python train.py --arch="transformer" --dataset="read English sentences (LibriTTS-R)" --train_examples=15625 --input="log_mel" --tokenizer="char" --layer_scale_init=0.01 --moe="top_k" --layers=10 --batch_size=64 --lr_schedule="cosine" --weight_decay=0.07
Rows from expert 1 of block 2, named by matrix and row number. Rows with one number belong to one neuron. Each number is 500 + 40 x the weight over its row's rms, rounded and kept within 0 to 999. All counts start at 0. Numbers have three digits each. After the name is the row's rms in percent of the matrix's.
# up: expert up (model.blocks.2.mlp.up, 4x384x384), inputs 270-299
# down: expert down (model.blocks.2.mlp.down, 4x384x384, transposed), outputs 270-299
up.96 098:473552515496441418508436482481505477506474508519567452530489496525517527515500502510498435
down.96 095:518536591532513513488511530533448534525496511482510423481553479507426543509501512455487577
up.97 107:491532493520559600565488514438580449530571512547497513457556574451434412460560492523530502
down.97 103:541550430520506545506481561442440524511518481514547493416464504490509532536514490483485488
up.98 095:509527528471509548538472485406457616496605506490494550501474558509456527483504521498499499
down.98 098:524447501462493390477553434512513495482482463505447432480486448478465620513534483585509559
up.99 095:409541517483507555502519560438526452435494466465453543572495530449501428546496518486598431
down.99 096:492461489471480531462461455479517476489506551476550450547515444475495540477534517484500480
up.100 098:477506550509516539483534493535568480554416564578514479529500440560451502438536547499419502
down.100 095:416550516515462483486501614503503457545474515450520416431525509522581477501554532490540587
up.101 102:524527512493525456528405486498495508476544505492519517499578479529530488426557561423485472
down.101 101:470506487519476571542452489477512491524491551505509527442512492457519526457535521441432561
up.102 097:493455493534459512429536574492527539513543520484513455555518478437543437560532508550498516
down.102 095:480442436445490454525518439496507532536479490520442441465468508485501449497486502456477471
up.103 099:454531538513516422479504467477498471542508514485543453460539488462482569558476470494533533
down.103 107:487533453487525471586518534540455517493508547499374500517459458501505466501539537503443489
up.104 105:425479505465487505470442573499481446517539560492484536512402433406556498503545498502544545
down.104 104:544485498493536484541556512509457496463425514527488552566515535594457550453545481500489536
up.105 099:459470506550471443484498458485472502473421554422440469521509482464484558452496474536486478
down.105 094:520522510517524488529444488534516450462512466508434516539476521517539467539517445417505490
up.106 095:496483552583501436477448456506466457488445543410485451540510505481544558548421513543474425
down.106 100:524494477540566584495506468502549542573507462596477542470516535526563487519524485464527572
up.107 096:498503536438515447606507487516533461514552551575533511494489460435525487523540434531595473
down.107 095:461477506526526515442526534527546466544483515495555506482568515514555473443440497496482483
up.108 098:501481491556527518570432415483509516480479542455463491525483490484469524434460528520543494
down.108 105:480448547475573386496493529483532512394488531444475506515491479496537461525540458486473506
up.109 104:521442562514463499425441521476503441505482552516463401500529507502478503534454525437496491
down.109 094:565459517466524435553516536423513514483509443507446472573535494523562528515506515524466478
up.110 098:523590543449493505474582504500552486515493525516564491506482530498503466509571479522497461
down.110 098:564503513485499454488464444477558458492459451538470520455483437482497570502477467497510588
up.111 094:528472526510487482518517521516536516568505481543498484492422433519548528527531458446521502
down.111 093:484584461513584520450477475495415484461494437480534487507539529505561506505547589582541479
up.112 096:583508554485529449552514485512508568457380488512541551502468481477506462526485583459473540
down.112 092:509538487493503549518571507509478542498478435474504445543450506536494545498521529499622469
up.113 103:526500548523446460539473607472440510500482490532497583543510481497529401547518543510378479
down.113 099:494504510481525547516500491438440541531536502491517467528501450546402405487516466428457531
up.114 096:512455459438502527514546458507431512492545473389513504499553491543472564443546501502422467
down.114 093:458447586477547483493499515507500533432505378541496474561461478525544572444485499500493485
up.115 096:528535558457480558538493519535466543531542534520462421425497466562463494471457493581484504
down.115 093:481485446540485521468523568458505547502540491521503495545500534489483482475544557491546519
up.116 098:472497502490430392557473543512490500477452475516512500534456468417495427445533467496524504
down.116 099:482475409526496548467442513464468518470425431513490562452551584523516510510450511536465535
up.117 106:436594442471509527522494507604483453474536482485516509478431496476492438505515501520586489
down.117 095:483495564466577450484518472614538537506515521501491445496513568512437527533524506461463475
up.118 097:509526507451471446487469548496547465473485537515520445520469494540503528370531427538529590
down.118 102:499502589498528401522501487513558496455539487421533496545501542443373410468466526431474473
up.119 102:416459501449478408453504488516474482486539535558510451469441514469477572514533562554476480
down.119 101:493544497511542469483494565550435593458504489562521439479563483534515439476473430419514538
up.120 092:494508505516489501501495530514493435535522457543512547523537558426570522484599499547498516
down.120 101:505494508547521508555536494535561494466510448502472522492457583523549493568480440523532501
up.121 095:446492459527517519555474507542541458512484545524461527489540566529528373547538483464521505
down.121 094:507623508454462525438543427525489474471556533429467492490477466541506527530534487545527533
up.122 098:540521605428498448517515482464462506549451519476495538549473533591536501489468476522448489
down.122 096:476492556520488524520482494533487495483414431450480505512473562416517489499567470518495517
up.123 096:490514495498478555495482461441515444481500432540460540507565538437495511454485593437516466
down.123 099:491521513478587533483539556524503519514477482481435504512432493526524539466494461501480538
up.124 097:503497564554500513551499446505521474507529479533499569560545486498460448366505492493558481
down.124 094:506463442507594463359555476515434511494514559501490548545487516528506535509551454475504433
up.125 103:417522508529427457432463450472555475477507497525482477446491475476459552519481612566440520
down.125 103:569479495510524513547475568509491441491501490427441509471471516530534471488559392505551547
up.126 095:521490498478522452482515471476457474453550517502508499513540518541477514537565442443515463
down.126 105:526484529472505452493437403550518478513504488528454514528584534522549477544481447505582520
up.127 101:539496516509552516411519478516465511475508485591520463553543506544558510525536563522517519
down.127 096:518527455585574439582426461516502499472460487489523539492518521516501494586489497448462506
up.128 095:479498469520548496506533588556502478537570497466440508463495444453456483475575474570585499
down.128 103:523535534543552540453488523529528493522437474510508588453478490517521490501494502479404504
up.129 099:504485477490502465518466514475574446475550505512502557495543422481530453527483543556536555
down.129 103:414507489467522484523514468528452463409495450489454542509481516545520391535489512505459506
up.130 106:505518481493478511410515486498565442521529540413420514481427579509496534526482568585464538
down.130 099:523587475494462526564503515487451441391506428548469463475504515478559515476532484469491473
up.131 101:480474490493497513518436532513570482515473536504479468463502508498421479459519499524484482
down.131 097:459516473566461497561547462429525518501524452500478518468492537532560539503483532517461445
up.132 098:458506553497464478554499543521510480508569447594474559537485442455508495460521532609584568
down.132 112:415521559524528500550470424490505483487470456458481574520498571440470487512456527481479477
up.133 099:423522522413467534435514452495464465475445440414558571509491534462499491480512478548521558
down.133 101:539449520451489443523506485478550510441480529431546452488451498565507546526525532491563542
up.134 104:520561506460499592484464534450562465545460484498506558424430463496567529526492535419493518
down.134 111:492461505453483437525447506479502449551493489525507540515515563514510495508551522490480508
up.135 094:519468521424447506507520446554517413517539444525493489502494509552533481459479561549549546
down.135 091:518512476496562500529505590467453556501473514452530454482535474486444466548533455483452477
up.136 103:442463508471530496547517504531513454454465490540476463543500470451501418480539493492475498
down.136 101:489543545406543533416474444468510475465500495594504486544545457480503547444512490494496544
up.137 096:453502471502533515487532458564521483511478527406473510569444553481467503494503556528425543
down.137 090:526528589415494436550499414493555460548538507434478568509546479538441464496450573491458479
up.138 099:561496464432541509485538462458370505522452509402569451521521516582438509541501538517520467
down.138 101:439510465561514576490462528502531482503553481520497454454482487405539482540575482526474467
up.139 099:489459404549524481483462490586509437559481541564487523525482478415550516514526482546520486
down.139 099:563432497472475540530566507518497550490515494524559432536488410520443545490456467545475439
up.140 099:461533468530529525473450428496471432516436464471488509550538494531518495510469552479507509
down.140 098:597457527516429530564413564494489495536545482570471509479500471522480560455554522490444549
up.141 094:443539551546523453425516516496530544471515544578516498478503521523537547419492538551456503
down.141 091:475456530495481450609583470501453477605591461470492515526482463528505533491507501497574527
up.142 093:503563454509511496499568549559547496626544520465494473516482465497460504545525540501432480
down.142 093:440535548493519513520476441460480527520484457553560457483550528499483443488527502509564514
up.143 100:450577516395481547564497524554491521472459490448537481532496462444516544509500413476510477
down.143 104:532491490541549385532482500474480476457525493515510501429470541519451536498512575459523492
up.144 101:492573459477542408553478543417522566560499485561469458531464507529474493499524473509548480
down.144 100:576540491481435490430451491492490520475454527524501502440527443553462477483538468481578480
up.145 110:464476518584495502523540510579509429504547437520557487529466498538506500509449513443496455
down.145 115:502527445526467494555482466490539510380511457499502475514509536508439504534424518519536457
up.146 098:563506528447478466470516518537502429499509473514458473427539522488434472508547491485466437
down.146 102:497453483518444493528472499553584485498491431476509433537454445459466492474454476536511487
up.147 102:455478525516568439508499555466542432470524464545486594430451502501540454465474465461561525
down.147 098:527517585475578510465577475495480461462457500489478451555481503537570512531577505493549528
up.148 102:492583458431532427473499488497464516540524450503523512503461465461506519578431559545509606
down.148 095:534541499567523533507521486521518494455458554486498446527551434465461494533484531465463556
up.149 102:552530454507507503452524502514507539489549516567550531501473534486484444469461543493444546
down.149 106:457477551500534506531487539488446548474478430579486578474472540448503555447524478440522409
up.150 093:481561487511548539585461589523498491521503457546524392492454512413577471508521524587412510
down.150 094:489489405510505403500485435483526440455535553458537463472484520561508430510487531503529460
up.151 096:500457494465536460509542484533499530466524483438461438451537468557473526558518513523509547
down.151 100:514504603473560546494462493538464492563489471464531477524434525402438497514510501459440512
up.152 097:476563603484444525475529535479528523486569471533466495493546455529603544433525466481447509
down.152 101:477409455494511554500448524537484525530487517510568507460536503531538575485504527528531477
up.153 102:595548529461528461513528510463489505578487482544518475471503526474478567534512472502465480
down.153 102:591552512543472465495471409537465508427567532508452500529500520496509471564514459557431540
up.154 104:493451492465540478496423524520548577535514550509524526523489538514493459477554542571529485
down.154 107:492489443430478494520448476455495519436476455400463504477488477431443486498596593495554526
up.155 109:505478470500457413500504547511507520566595469529429480555510535506531458536529473535522476
down.155 108:534486538499544482505520523439491506553468481547491494460504477474519551442498492456462527
up.156 100:516494598494561445475494490497515493411505555437481497542512468495524526509478549558545485
down.156 101:478457526519510570482500553502486474482437456541440426523490508455526520498510494483360529
up.157 101:513521502474543456416474511480486404500500478473532493494537538453566492542467455534458444
down.157 100:498453531432424496490467551493459517521521490515496452517563543448496558487502495506397461
up.158 098:554562463496478557540481447527474462481568546516449450465496495415533473530426499424510471
down.158 103:438416553447448543468431494516483490504507488404501472408544445492468494440512516514484490
up.159 096:571448506525427546500647576430531536510548461536547491416474494422535444526589458428506512
down.159 093:476516468498467535635506534512526526515546474539511557539489500491471543490541477535455519
up.160 109:436470480449488530501445491495526414526517510480523486488519450515542523527487529512497460
down.160 099:560553516483540483444509528495464527535504440477506539509558483496461526462552522560502514
up.161 101:493488508466547531498451538430553488496530496485465495477496447455515522509497492487451473
down.161 099:525515508543438494517532541470507491536533487553509472425554484460555455589415547483474471
up.162 098:516464452507503514533539483488534460570543526529485518452496503498515554455521515499468424
down.162 100:450446553481428537448437553560486503493542526471550535536485411489575513499488506414512566
up.163 100:528501499519481415483491562514482502492539502530477564492522490492468541535467497468602476
down.163 100:495466540484457503464564426531466481528497563455545529529502491384553510473507541429525510
up.164 100:553438572463471461477534539402497498509546511457478473483445545502496596464454523528472525
down.164 098:509512486595502513581447466582493507540520475521541473465530536499520445535568513489549551
up.165 095:508508553579447462583481529500532488492524525540475454491523559558531553567560535497576488
down.165 098:535493504542529504476472494528576477512521527576463499504467476510531463500506468483481511
up.166 096:540482484484487498471561502427507476463412502426504547432574463506502487481509459501562587
down.166 099:477502456497481474466432518485455541550443486487484463572476585456571485483478490488509470
up.167 099:408561491483502569539534475521535506486442534502535552455494508514488494448561476505468472
down.167 103:571463485519520417467479433546520509507535504477519549555506509509557467513510457489499504
up.168 102:508503540438540457487525457483484527537475427454529603493473559478493507550502489474389491
down.168 103:533524473486476530549488500484453503523516564540472576483528510509460526515502513526498474
up.169 103:545524486481526463483517481478487435542491513544466499516423548491517416481585521453451481
down.169 105:454503556504540513504497475476521485523529540548498484440557499492559473427545491461548467
up.170 096:489532491508615526549516498439507460538482477542504586498549511475560490566507541472503526
down.170 093:416428443489400465510519427481436522499476469425522457446490471547475531435472480489505510
up.171 102:423504495451531497536539494428547553480527524592532511508489430536482453562517559515484491
down.171 103:552534494530472401470440480646489498501565489529417495497547518485480518493500473496508515
up.172 098:483508493488487547501482459550448527532432520454497503493500520467461618569548474453571464
down.172 094:495490462488489449468535479528539502497496465563564502545482442518496504494512482478463500
up.173 098:472466494532477590482528471539520512519496513520480510488508511424466528487536492478484564
down.173 094:504599502474463570463490501506444491524541491462468433468496474462554533489410528528527563
up.174 108:427485463474532543481454559552487546542469536535507416437469495508491457513473521518500526
down.174 104:563545476548443475472528460517541421593552545490488503476456460507477534499508469543437465
up.175 093:443490471472532530559511484489528497520524491513524545474537480519506506486498506509499493
down.175 096:463497561421460519477534553482485500494578502521588476521584437546473458466456542403458494
up.176 096:456535515494529481512428529508496511464560532471570509458470494494433502418590496442495540
down.176 098:473476475463542510476461465418543520510510493505500509416471435433439528551481564438428520
up.177 098:469424506557522514501438516466448505526480485420467463555547467498451492544514483504510482
down.177 103:458528489482448441515514451525526478520429539475498491526548512458494482458536582491462510
up.178 095:501469525497542401460428539548502544517581472531487507576502499474519442499490487446464492
down.178 095:524425449607506484504512539477515499495473516446462493483510553574425495451531523555509434
up.179 094:440506389510438492467458466433520512508556510471496427483512467457524569492606472437477448
down.179 098:547499553476565516578481486495491496491533536529481479455453441452486501496399557490519586
up.180 094:506578515495544435507515509507535456437573471467428511468491471449513480431472529511477469
down.180 095:512474498436458560503522413516560523577485538578486440471537562566444574526443520543531515
up.181 099:550489560411549566467457523507485522462436515469562466465459566466436475491529502465488473
down.181 100:476510477486465480526521486445491539499481400493543526534488448535485496446528517487602471
up.182 102:520543506555440519520508535531578481541491442481537476525569499538600467586531529442562564
down.182 100:450461479462541493498530426532453498506566533543512556491471473532602454513455473489470465
up.183 098:524463535520499493470536525535482475492492464435505525424504515561479629529500482484494401
down.183 102:499581494502502529537473537510567485510525497477475540485554596522538479535520406483578545
up.184 097:521510515507423427574491514585501472506500483542458564513535438483476471423575492503472495
down.184 096:480462485549598448425530501515503529550529502487517462509480534516491477463417450419425539
up.185 098:494486525474481423456517471434545469464567493507595480517406551565505485523576471485544521
down.185 101:522496518504457483487424505580451497494421543500369567575503431569485502495491475444447424
up.186 102:489518536554513450518463499458499467511516449507476533493520571569487425476472502554461455
down.186 096:523477533494528468465461425404475525466492494484487562587483496448483545506554491510485477
up.187 094:458497469417511523542515532466507495509499554495432502477460536536567477557530510515428508
down.187 102:576574527473531534501464532461481469517482579479514506452544499514458482514462458487516493
up.188 098:473539456554504480465584473464569528530509476493503541536475532471540476488478474523580426
down.188 099:544476489408541501498484523477432489539521615466549510497561511518498426556502570511407473
up.189 095:495450539533447533500488506522486485460510518464572482499538479551490574597515454472514544
down.189 098:530486448435535476477499567437432495500483552501522434587517446495492503521534499489531502
up.190 095:480511523439497569440563514503497461541469504476463505466490521457484557448532483495488494
down.190 095:543486524541434571526589518508496521547474540525535587490505435496557490466441491527514489
up.191 102:422484559493437507476493525524506556528436468448495441507469554449473497508461539594462501
down.191 098:551480488541458452490496444530524501516543520566493539462498486497520466442536447467458565
up.192 100:431429468521505480531621413523472412519503470519522511562493529439475506517587483493583559
down.192 091:424545612413464483523515550466577473434404508456467494487483538481466495479477524428398458
up.193 099:496498455476521463539481581453488582523531468551548453446471558498537479527471582546523469
down.193 108:505517476503485509495521539431423515465494517479468438511508434496495499490530543437462540
up.194 105:502477413490433411463449506446488537475483612536536558468516527466507504515489535573552482
down.194 103:490546503521546499488532552455503520485434493496563550446444498511403525488470473489468475
up.195 096:403481447512530555458458538519531496515523542542543458497499530382481494512571500502536472
down.195 097:519505537486564489513475578518490461461458535446466509569505487470471571414484444454498463
up.196 102:467497522551477508487422529524517525531565476483558587523491492505705513603449513514513494
down.196 095:471490561448471505514515542496475491505567518474526477508532545479455546561524461533535516
up.197 101:516572504532490515458505453615497458502558612545563486495503470442396487510497614469491526
down.197 103:523519460498475497470490500564486512473465430497481461432512516481490616478511443552527501
up.198 096:544492423485465504602458534435470527464562451464506471461504556435401456515483541553470506
down.198 101:461461500533526529452574499539480462538483467529458461534512421548459516479605472531571485
up.199 110:477534498433516539496471481541488499503496475539459476484526499526450466524494535527535427
down.199 120:470460495497455481479497508493520521511475522491512452523560472554437510488534440478453438
up.200 090:518528489424518453469469418545509489531431482493433419482461465479526484489517525535538457
down.200 097:485449503491476504531524541501499507477519494481475573459523516554540442502500481533500477
up.201 097:511436498484512511471527449432508488521465445448486477450498553486538518524530549464499447
down.201 095:503499443460505480530422489486507536514496551462530563522500479437501449478476544505530458
up.202 102:546501485429482507457500510497503480503435537519515473539507499559536407529478515504515489
down.202 100:430467520520454496490493585502512466507503565450506552548478398411531503527561547483516563
up.203 095:578450509554490518526533426549471503518572462509534371519489481517435546494496538534459487
down.203 113:480568480488380490430445534475503551442487521442501557461527505516492510525526436531556401
up.204 101:577441582519464520501577431539491466510418504533541459482494493479499432516532480480492548
down.204 096:459451464422525513495528529475425508474479467529437487538513554519529427450440536502520446
up.205 097:489491494494562492554494578511464505533550442438421533451514465553512480538503461528469417
down.205 102:527503496569500536450530463437472493488485522477538438487402573472474459435475521516499567
up.206 098:520482485503580447501445442530590457531488483488431473560457457576476550519445460497526510
down.206 098:467575566546518463487491509475438506482548475514489520502503491522532472442566476455474438
up.207 099:490508471530537522473584505582565497505543618471503477512558452520524491552477458462506433
down.207 099:498486500490522506498515525514502508518580450477543512408496552501530557543465552559485529
up.208 096:560519515470455530522591524520457487471482500485403498424523430478434543489546472482449575
down.208 098:443486536516522490483474530406450504469508485497497530499494513476459507549545534532530478
up.209 111:530434507428482533532534476503531519533515435495491587456487587502404486513480557453426480
down.209 104:469524481483531463523471489497465467538499560543482472498526445500529483577548439520450522
up.210 093:489482485566495481491459514523488513464575517447509561442489529511501561487519474521548575
down.210 096:471419537452574541463522455544507490423526477514435438490503442479485463513487517532527476
up.211 108:481526519521527477533480448490441381498476511503450485467450488555543539533517488502466517
down.211 102:516595482543457527493476514457480498525489460512521482489517506486523500472512460458522555
up.212 106:541536532471529561548490520464492407500507559533432407471499506417492544468501511476494443
down.212 102:504539479452430487571539517518524452576542478458527527489541463535508459519475520482468539
up.213 103:520509477498445528558489444524504409557489465513492489518515520470567616545488462549511518
down.213 097:477528514548520478366484470462557444507471532531453556569471450529416472455458475510434497
up.214 104:432446490475509462534545564469484490509577539493488558435470425463514499493521509482516504
down.214 101:540536495488537528461456459446484435467495532530525528475419499600472541453515438455493521
up.215 108:491434503590537461475477432501544443493538585511532470494481443465616493514502523469475513
down.215 100:500579487449575575546574491525483495535496528541498519521526498467427527480499453545501528
up.216 098:414516522534524520473475480503504445482453524558438561484489533459439475550528482459499510
down.216 098:503483473492465547540459488440495492474496529498478489438544456480479459461476466493515547
up.217 101:495498533499438529520515504450446446510503484544493508452566497514482541498481512484495533
down.217 101:475509512521498527542495471477455504448452510446529498509547482487496512526476505488563520
up.218 102:611509505515474448512543537440473468541450473591486506495518500493456579459535464494425487
down.218 102:532467455544435505485454545455544500439534507576473553555506473485567461449538470479490496
up.219 094:483494530528420562499437514569506525462521525466547447429491450469527436492487489486583485
down.219 103:516526448469470479550489455535479544542458554555509508483536512491451486602524452538460507
up.220 100:548494523449576527425467495536477506440583526486539473530538552473478486500522543523513495
down.220 096:489523526579545519504518528496461495551460539572470502482460535504516526492557514462431440
up.221 104:576514521494503497577427486550495444418491502520521507529514551541543528519516447455488499
down.221 104:451509491479531495509496534500533540474498474438508448486525456508500513463472497536467481
up.222 106:574512538495490456521519477493460607485535452524528501495526423490432503516510519514490522
down.222 109:520505544578437473486552445436537496500464528449506416526501511536435508457478479533587581
up.223 104:472467446501580550493548500478486521505553572531457558486495520408550466502514510541485494
down.223 112:531553469589432544683510525445505518458456539492507528478520415458510513501562443460508515
up.224 099:397453526498455466482428548607506522530513474490430560486476508575481549415457562576470513
down.224 105:513452500494418450507464584473571529432530484451519511528427524458496481521534534480472513
up.225 093:515504443481497543567488477540464500489506476478493492449493448463480559480557484559492538
down.225 093:489521470521514479512470505576491502503420536443470494541471519473500471481488471437467512
up.226 104:487530482403453548451548479487480454545529444520469505514520511509514392500561451458497408
down.226 098:493505525489521432493501498440511457498514536536554436467512576503483502450465530509512491
up.227 103:445511500465521459491515530475604465551466499540472472485516498502515472483571492540439514
down.227 099:558469485514531478509485488473473536495523489451505482498534479516496446517514537486524457
up.228 102:497454488439534439498508497465530472497521459527474543525495483552466584539449573551553466
down.228 104:529525511551553464490498413532478524512478609516559495520503514443543555480494467551526483
up.229 102:529477514498457450444454550473509573487486465490459550500559499516512476506564580506475468
down.229 099:525469473517381441500462492497479501528445503489497498528450415568509541479447459544505465
up.230 108:518514532543419546487528513556448517511449531507471519502513538481470497496540454559489535
down.230 099:494499468526490444540545503499487472427467482600470459493480457502490513487509521485513403
up.231 105:481464509446549544500502432494482495417482517550442480478507442462513592480548543491505586
down.231 095:479552525520488457458408467498564472548526523507457520486562568488475491463540485458499461
up.232 090:569492537498549422544569510530499485479507580508548555499514534477504502483536500482510478
down.232 091:501563575519403528466493464535512552478473461532462497523518480523514466548500508535444518
up.233 099:536582428536542552472508508564508504475571499523559486495452544497469506496462553544477518
down.233 102:466496550525493459537463550527445472501480527441416507482495502464539433505564487504523468
up.234 111:501504521474454495538460514469608460501552529522504537492486541526552485525447466504472490
down.234 113:466491497485502564479436548460502531543505509503525461518465445375439532490514492483522491
up.235 098:537532558482506462522533484530509495514457444518517520458502462449575529478639536450477534
down.235 102:453458511477494527508461517512487543543563501529482483494539439501497485476479461488495416
up.236 102:460556467547466522507573523473497489520491446469525505511456515520465520424535561408530544
down.236 105:503446529505522504504536460537534492497446495460516499515465478427486491491500497464414504
up.237 094:517446502497506518579525496458548551559496496487397514499541430477479565490498514496528460
down.237 093:578545473486531559494507529513534571501475494524479500513482604479497575450515500419488465
up.238 101:504520471451528499512540532486501552473475476549549534498463436591487493521464522474533417
down.238 098:505512463496482521509511400493515443473448484438505589491434526460520452580541473483478560
up.239 098:530486466524495471485442473564498497470534576535449468475548402604392439454507490602517481
down.239 099:534475446488501552481605532454482431498535465504532533532532531539539485437428491537538426
up.240 097:533529502485538482587463547515452437454490527516553544443486548482500523501552508522504462
down.240 100:471490486505564557453538558443547468511457503503536477467456469483540507471550445513511451
up.241 102:415505550444535520439423498582512495519497428577516502470497554417479431516479473471504518
down.241 102:519519554514499490513466484550478530529505548482470487480502462495502533558489515516459469
up.242 101:455488532519532537530467507456513531469495482513536542517506489559467479485511492476538503
down.242 098:454504471502479500515543530484565533507524504559404496466421528453529557489502582516539548
up.243 118:494531499471527518524560448555587504491508512462501474463528552509513641571543526519553485
down.243 116:542490517549481551413508488486480494521486522519510437473493520503550582443514513535534528
up.244 098:511544542442502425439525515510451493568535502545473483468451538501524521478498543483493471
down.244 098:503456445531538524524449506439490562425545460542559581463536480499474484539511456496467538
up.245 101:497530463473508569499492492493441462542492487549463489552431441517522463493491465479490500
down.245 097:508476442501479449498493535474490508450445500471535534500500444507462488474462527463503505
up.246 097:444537473522493563495504553501516484419494506458554522516488504506480497513462515497471443
down.246 098:509531465520489476498460471534503476462502439524450427465459550502443557487499488539422525
up.247 093:471453510487518550474504553437547495473559498505458506449471509510500483475504512496536464
down.247 090:498493444516510470505520466562498524497505513552462571527532535488512520469504540536384402
up.248 100:494502525422560593511490513477473471507473488536491483520499547504513529429496561530550484
down.248 099:527466481495503533534498531425524540503481527470578518545502550482428403513547497483484515
up.249 106:383484522469553543423481448536496434478511453526498563506469539454471543540504409504553518
down.249 103:467487520530537444578565429532512553498488474544506544526454466558413478578563419502473466
up.250 103:557523470472541440426569521557440522481434533535488510541452528447532546433459471503441532
down.250 099:507500447530531526478520465541551528523497462506541591504492463579457524542530487455496484
up.251 099:551507498499503588526565514437553536505577503516571492493560498466535536477592523548479463
down.251 103:470450530447508500528505546480431529477458501517478521566496499482466431495464544491492451
up.252 100:512499494506541461503530473478513501519499491569436549472520522524471510503544439472459513
down.252 101:532487514537525494573461507449415493535492459508473445503494531511520477496576564490484467
up.253 100:474495459485532545488533567487475442528479459497560473508514491549552569493484557575511527
down.253 096:490450464520503493531491493500497462504542480497426509503513554491509519584531459465530440
up.254 105:530479516562521576487488558506429493503497441536468547475453473530509445481525458439468446
down.254 107:456404530496459413538498418498535505544496540498460515509448560558492477478536521542501492
up.255 103:473515463549554471482495484467520468510475463501470469478525572448526508427478461587557492
down.255 102:476547551545449546517459459567474506519482591526538472498521469512452481473571486504497535
up.256 109:458484462511495491524529539496501451480481497591536519562513498527508516486495557558515567
down.256 116:475494503514485488483498429505521458533524460534625549479478469415533512486549514486535528
up.257 100:520497457514422440473474501482506486522531552482488459440473431555531513503469545527543458
down.257 095:453538493542542544470531415487467495515517538467518498567544476519453539515488507483570495
up.258 101:432480453553508544441580494499541503518487489449468506462503526530524486580504530561500491
down.258 102:520527563492442540474487455560558575492546452502419513559545490500516468546509503447432472
up.259 105:514550482421505510539458509494507513506518426498558548464542480556436517509553541488464501
down.259 099:479465512512520423460513520474512476502501428575489476483521511456521478552475473456567531
up.260 098:470473587436536513489481526481467454533450395431492503504466481522465527472492508533482491
down.260 104:461458523504489515514458532459548526469449528483526548533513492584466563578460470451487558
up.261 101:515552520484549520519544429497471494493551533490501508444448423498534513454502555498571467
down.261 096:449518516468541558574497482555529495567442553554506473412484524548485522459469466541419478
up.262 093:406462505538508438492525558432503498525441494534508484495466497469502547446476448458534508
down.262 097:521505461475482478466445433462455493431560550543492562478480458489465476556566498491584474
up.263 097:506475505492504393507458436500514433544511531525499449549576452533489461371490515455522517
down.263 098:539487559480500523438541449457533545528489450461501494491491472490470506501566525517436430
up.264 120:460506461457553470504500475492486511467542503512494560489428515439508349463518481552533525
down.264 120:537501529511485576490530565382519471563502593526504546513532478516544472461452432477424455
up.265 093:507480534528491508515561468491493455508541481528570414455488538483554558505490496474530467
down.265 097:474495439517529458455488509506482544493442502498543454470441483516538578539473487527504479
up.266 102:479463483546497457587489477479498481544563483403523453481583586436380455436529514510444468
down.266 094:467493501523480527430556481530476451432517469502461459507523549492493437474533487459462482
up.267 102:502463481454454520469416548525562509431556555599444463427552485468437447416529493461574530
down.267 098:477487424524545531559518505543400469444502478543492472531498482435518463534475525504545475
up.268 101:563450448489472464534469531527540494539488509447599547508473547497488448505469476510485478
down.268 098:497563542516538452478536499439438508491555475527474478475506467466530470526511454483594435
up.269 099:477489479452504433482522495467586495456451562424409549513482454494536416429549515424555469
down.269 098:486438508518522458549507504568464469504474458498464491515463469513406455483503534487464545
up.270 097:452553512513578447494524546513562505486501527457556477510579431485520468451469500463510475
down.270 100:508479502451527497492460457516575567502476502489500486500480552557524499519457531506530445
up.271 096:477527528534524547586503479516455493506442496419509534520582470498480516601542469593527547
down.271 095:520478461415469515469458417543508515497473470483498467490459538540490428501463537524470541
up.272 107:413398526520517494509527603533603494484542524571493443464440517493573547549536481502500555
down.272 107:581443541456566462470471558527483493531544535532419541491463495551462539505566507488515446
up.273 099:376531527499491464509526501511455458483515485463530544535451515444557554513559497519610570
down.273 097:596541488546476563478441502544534490394483533482470438526566508482559557436442513524397541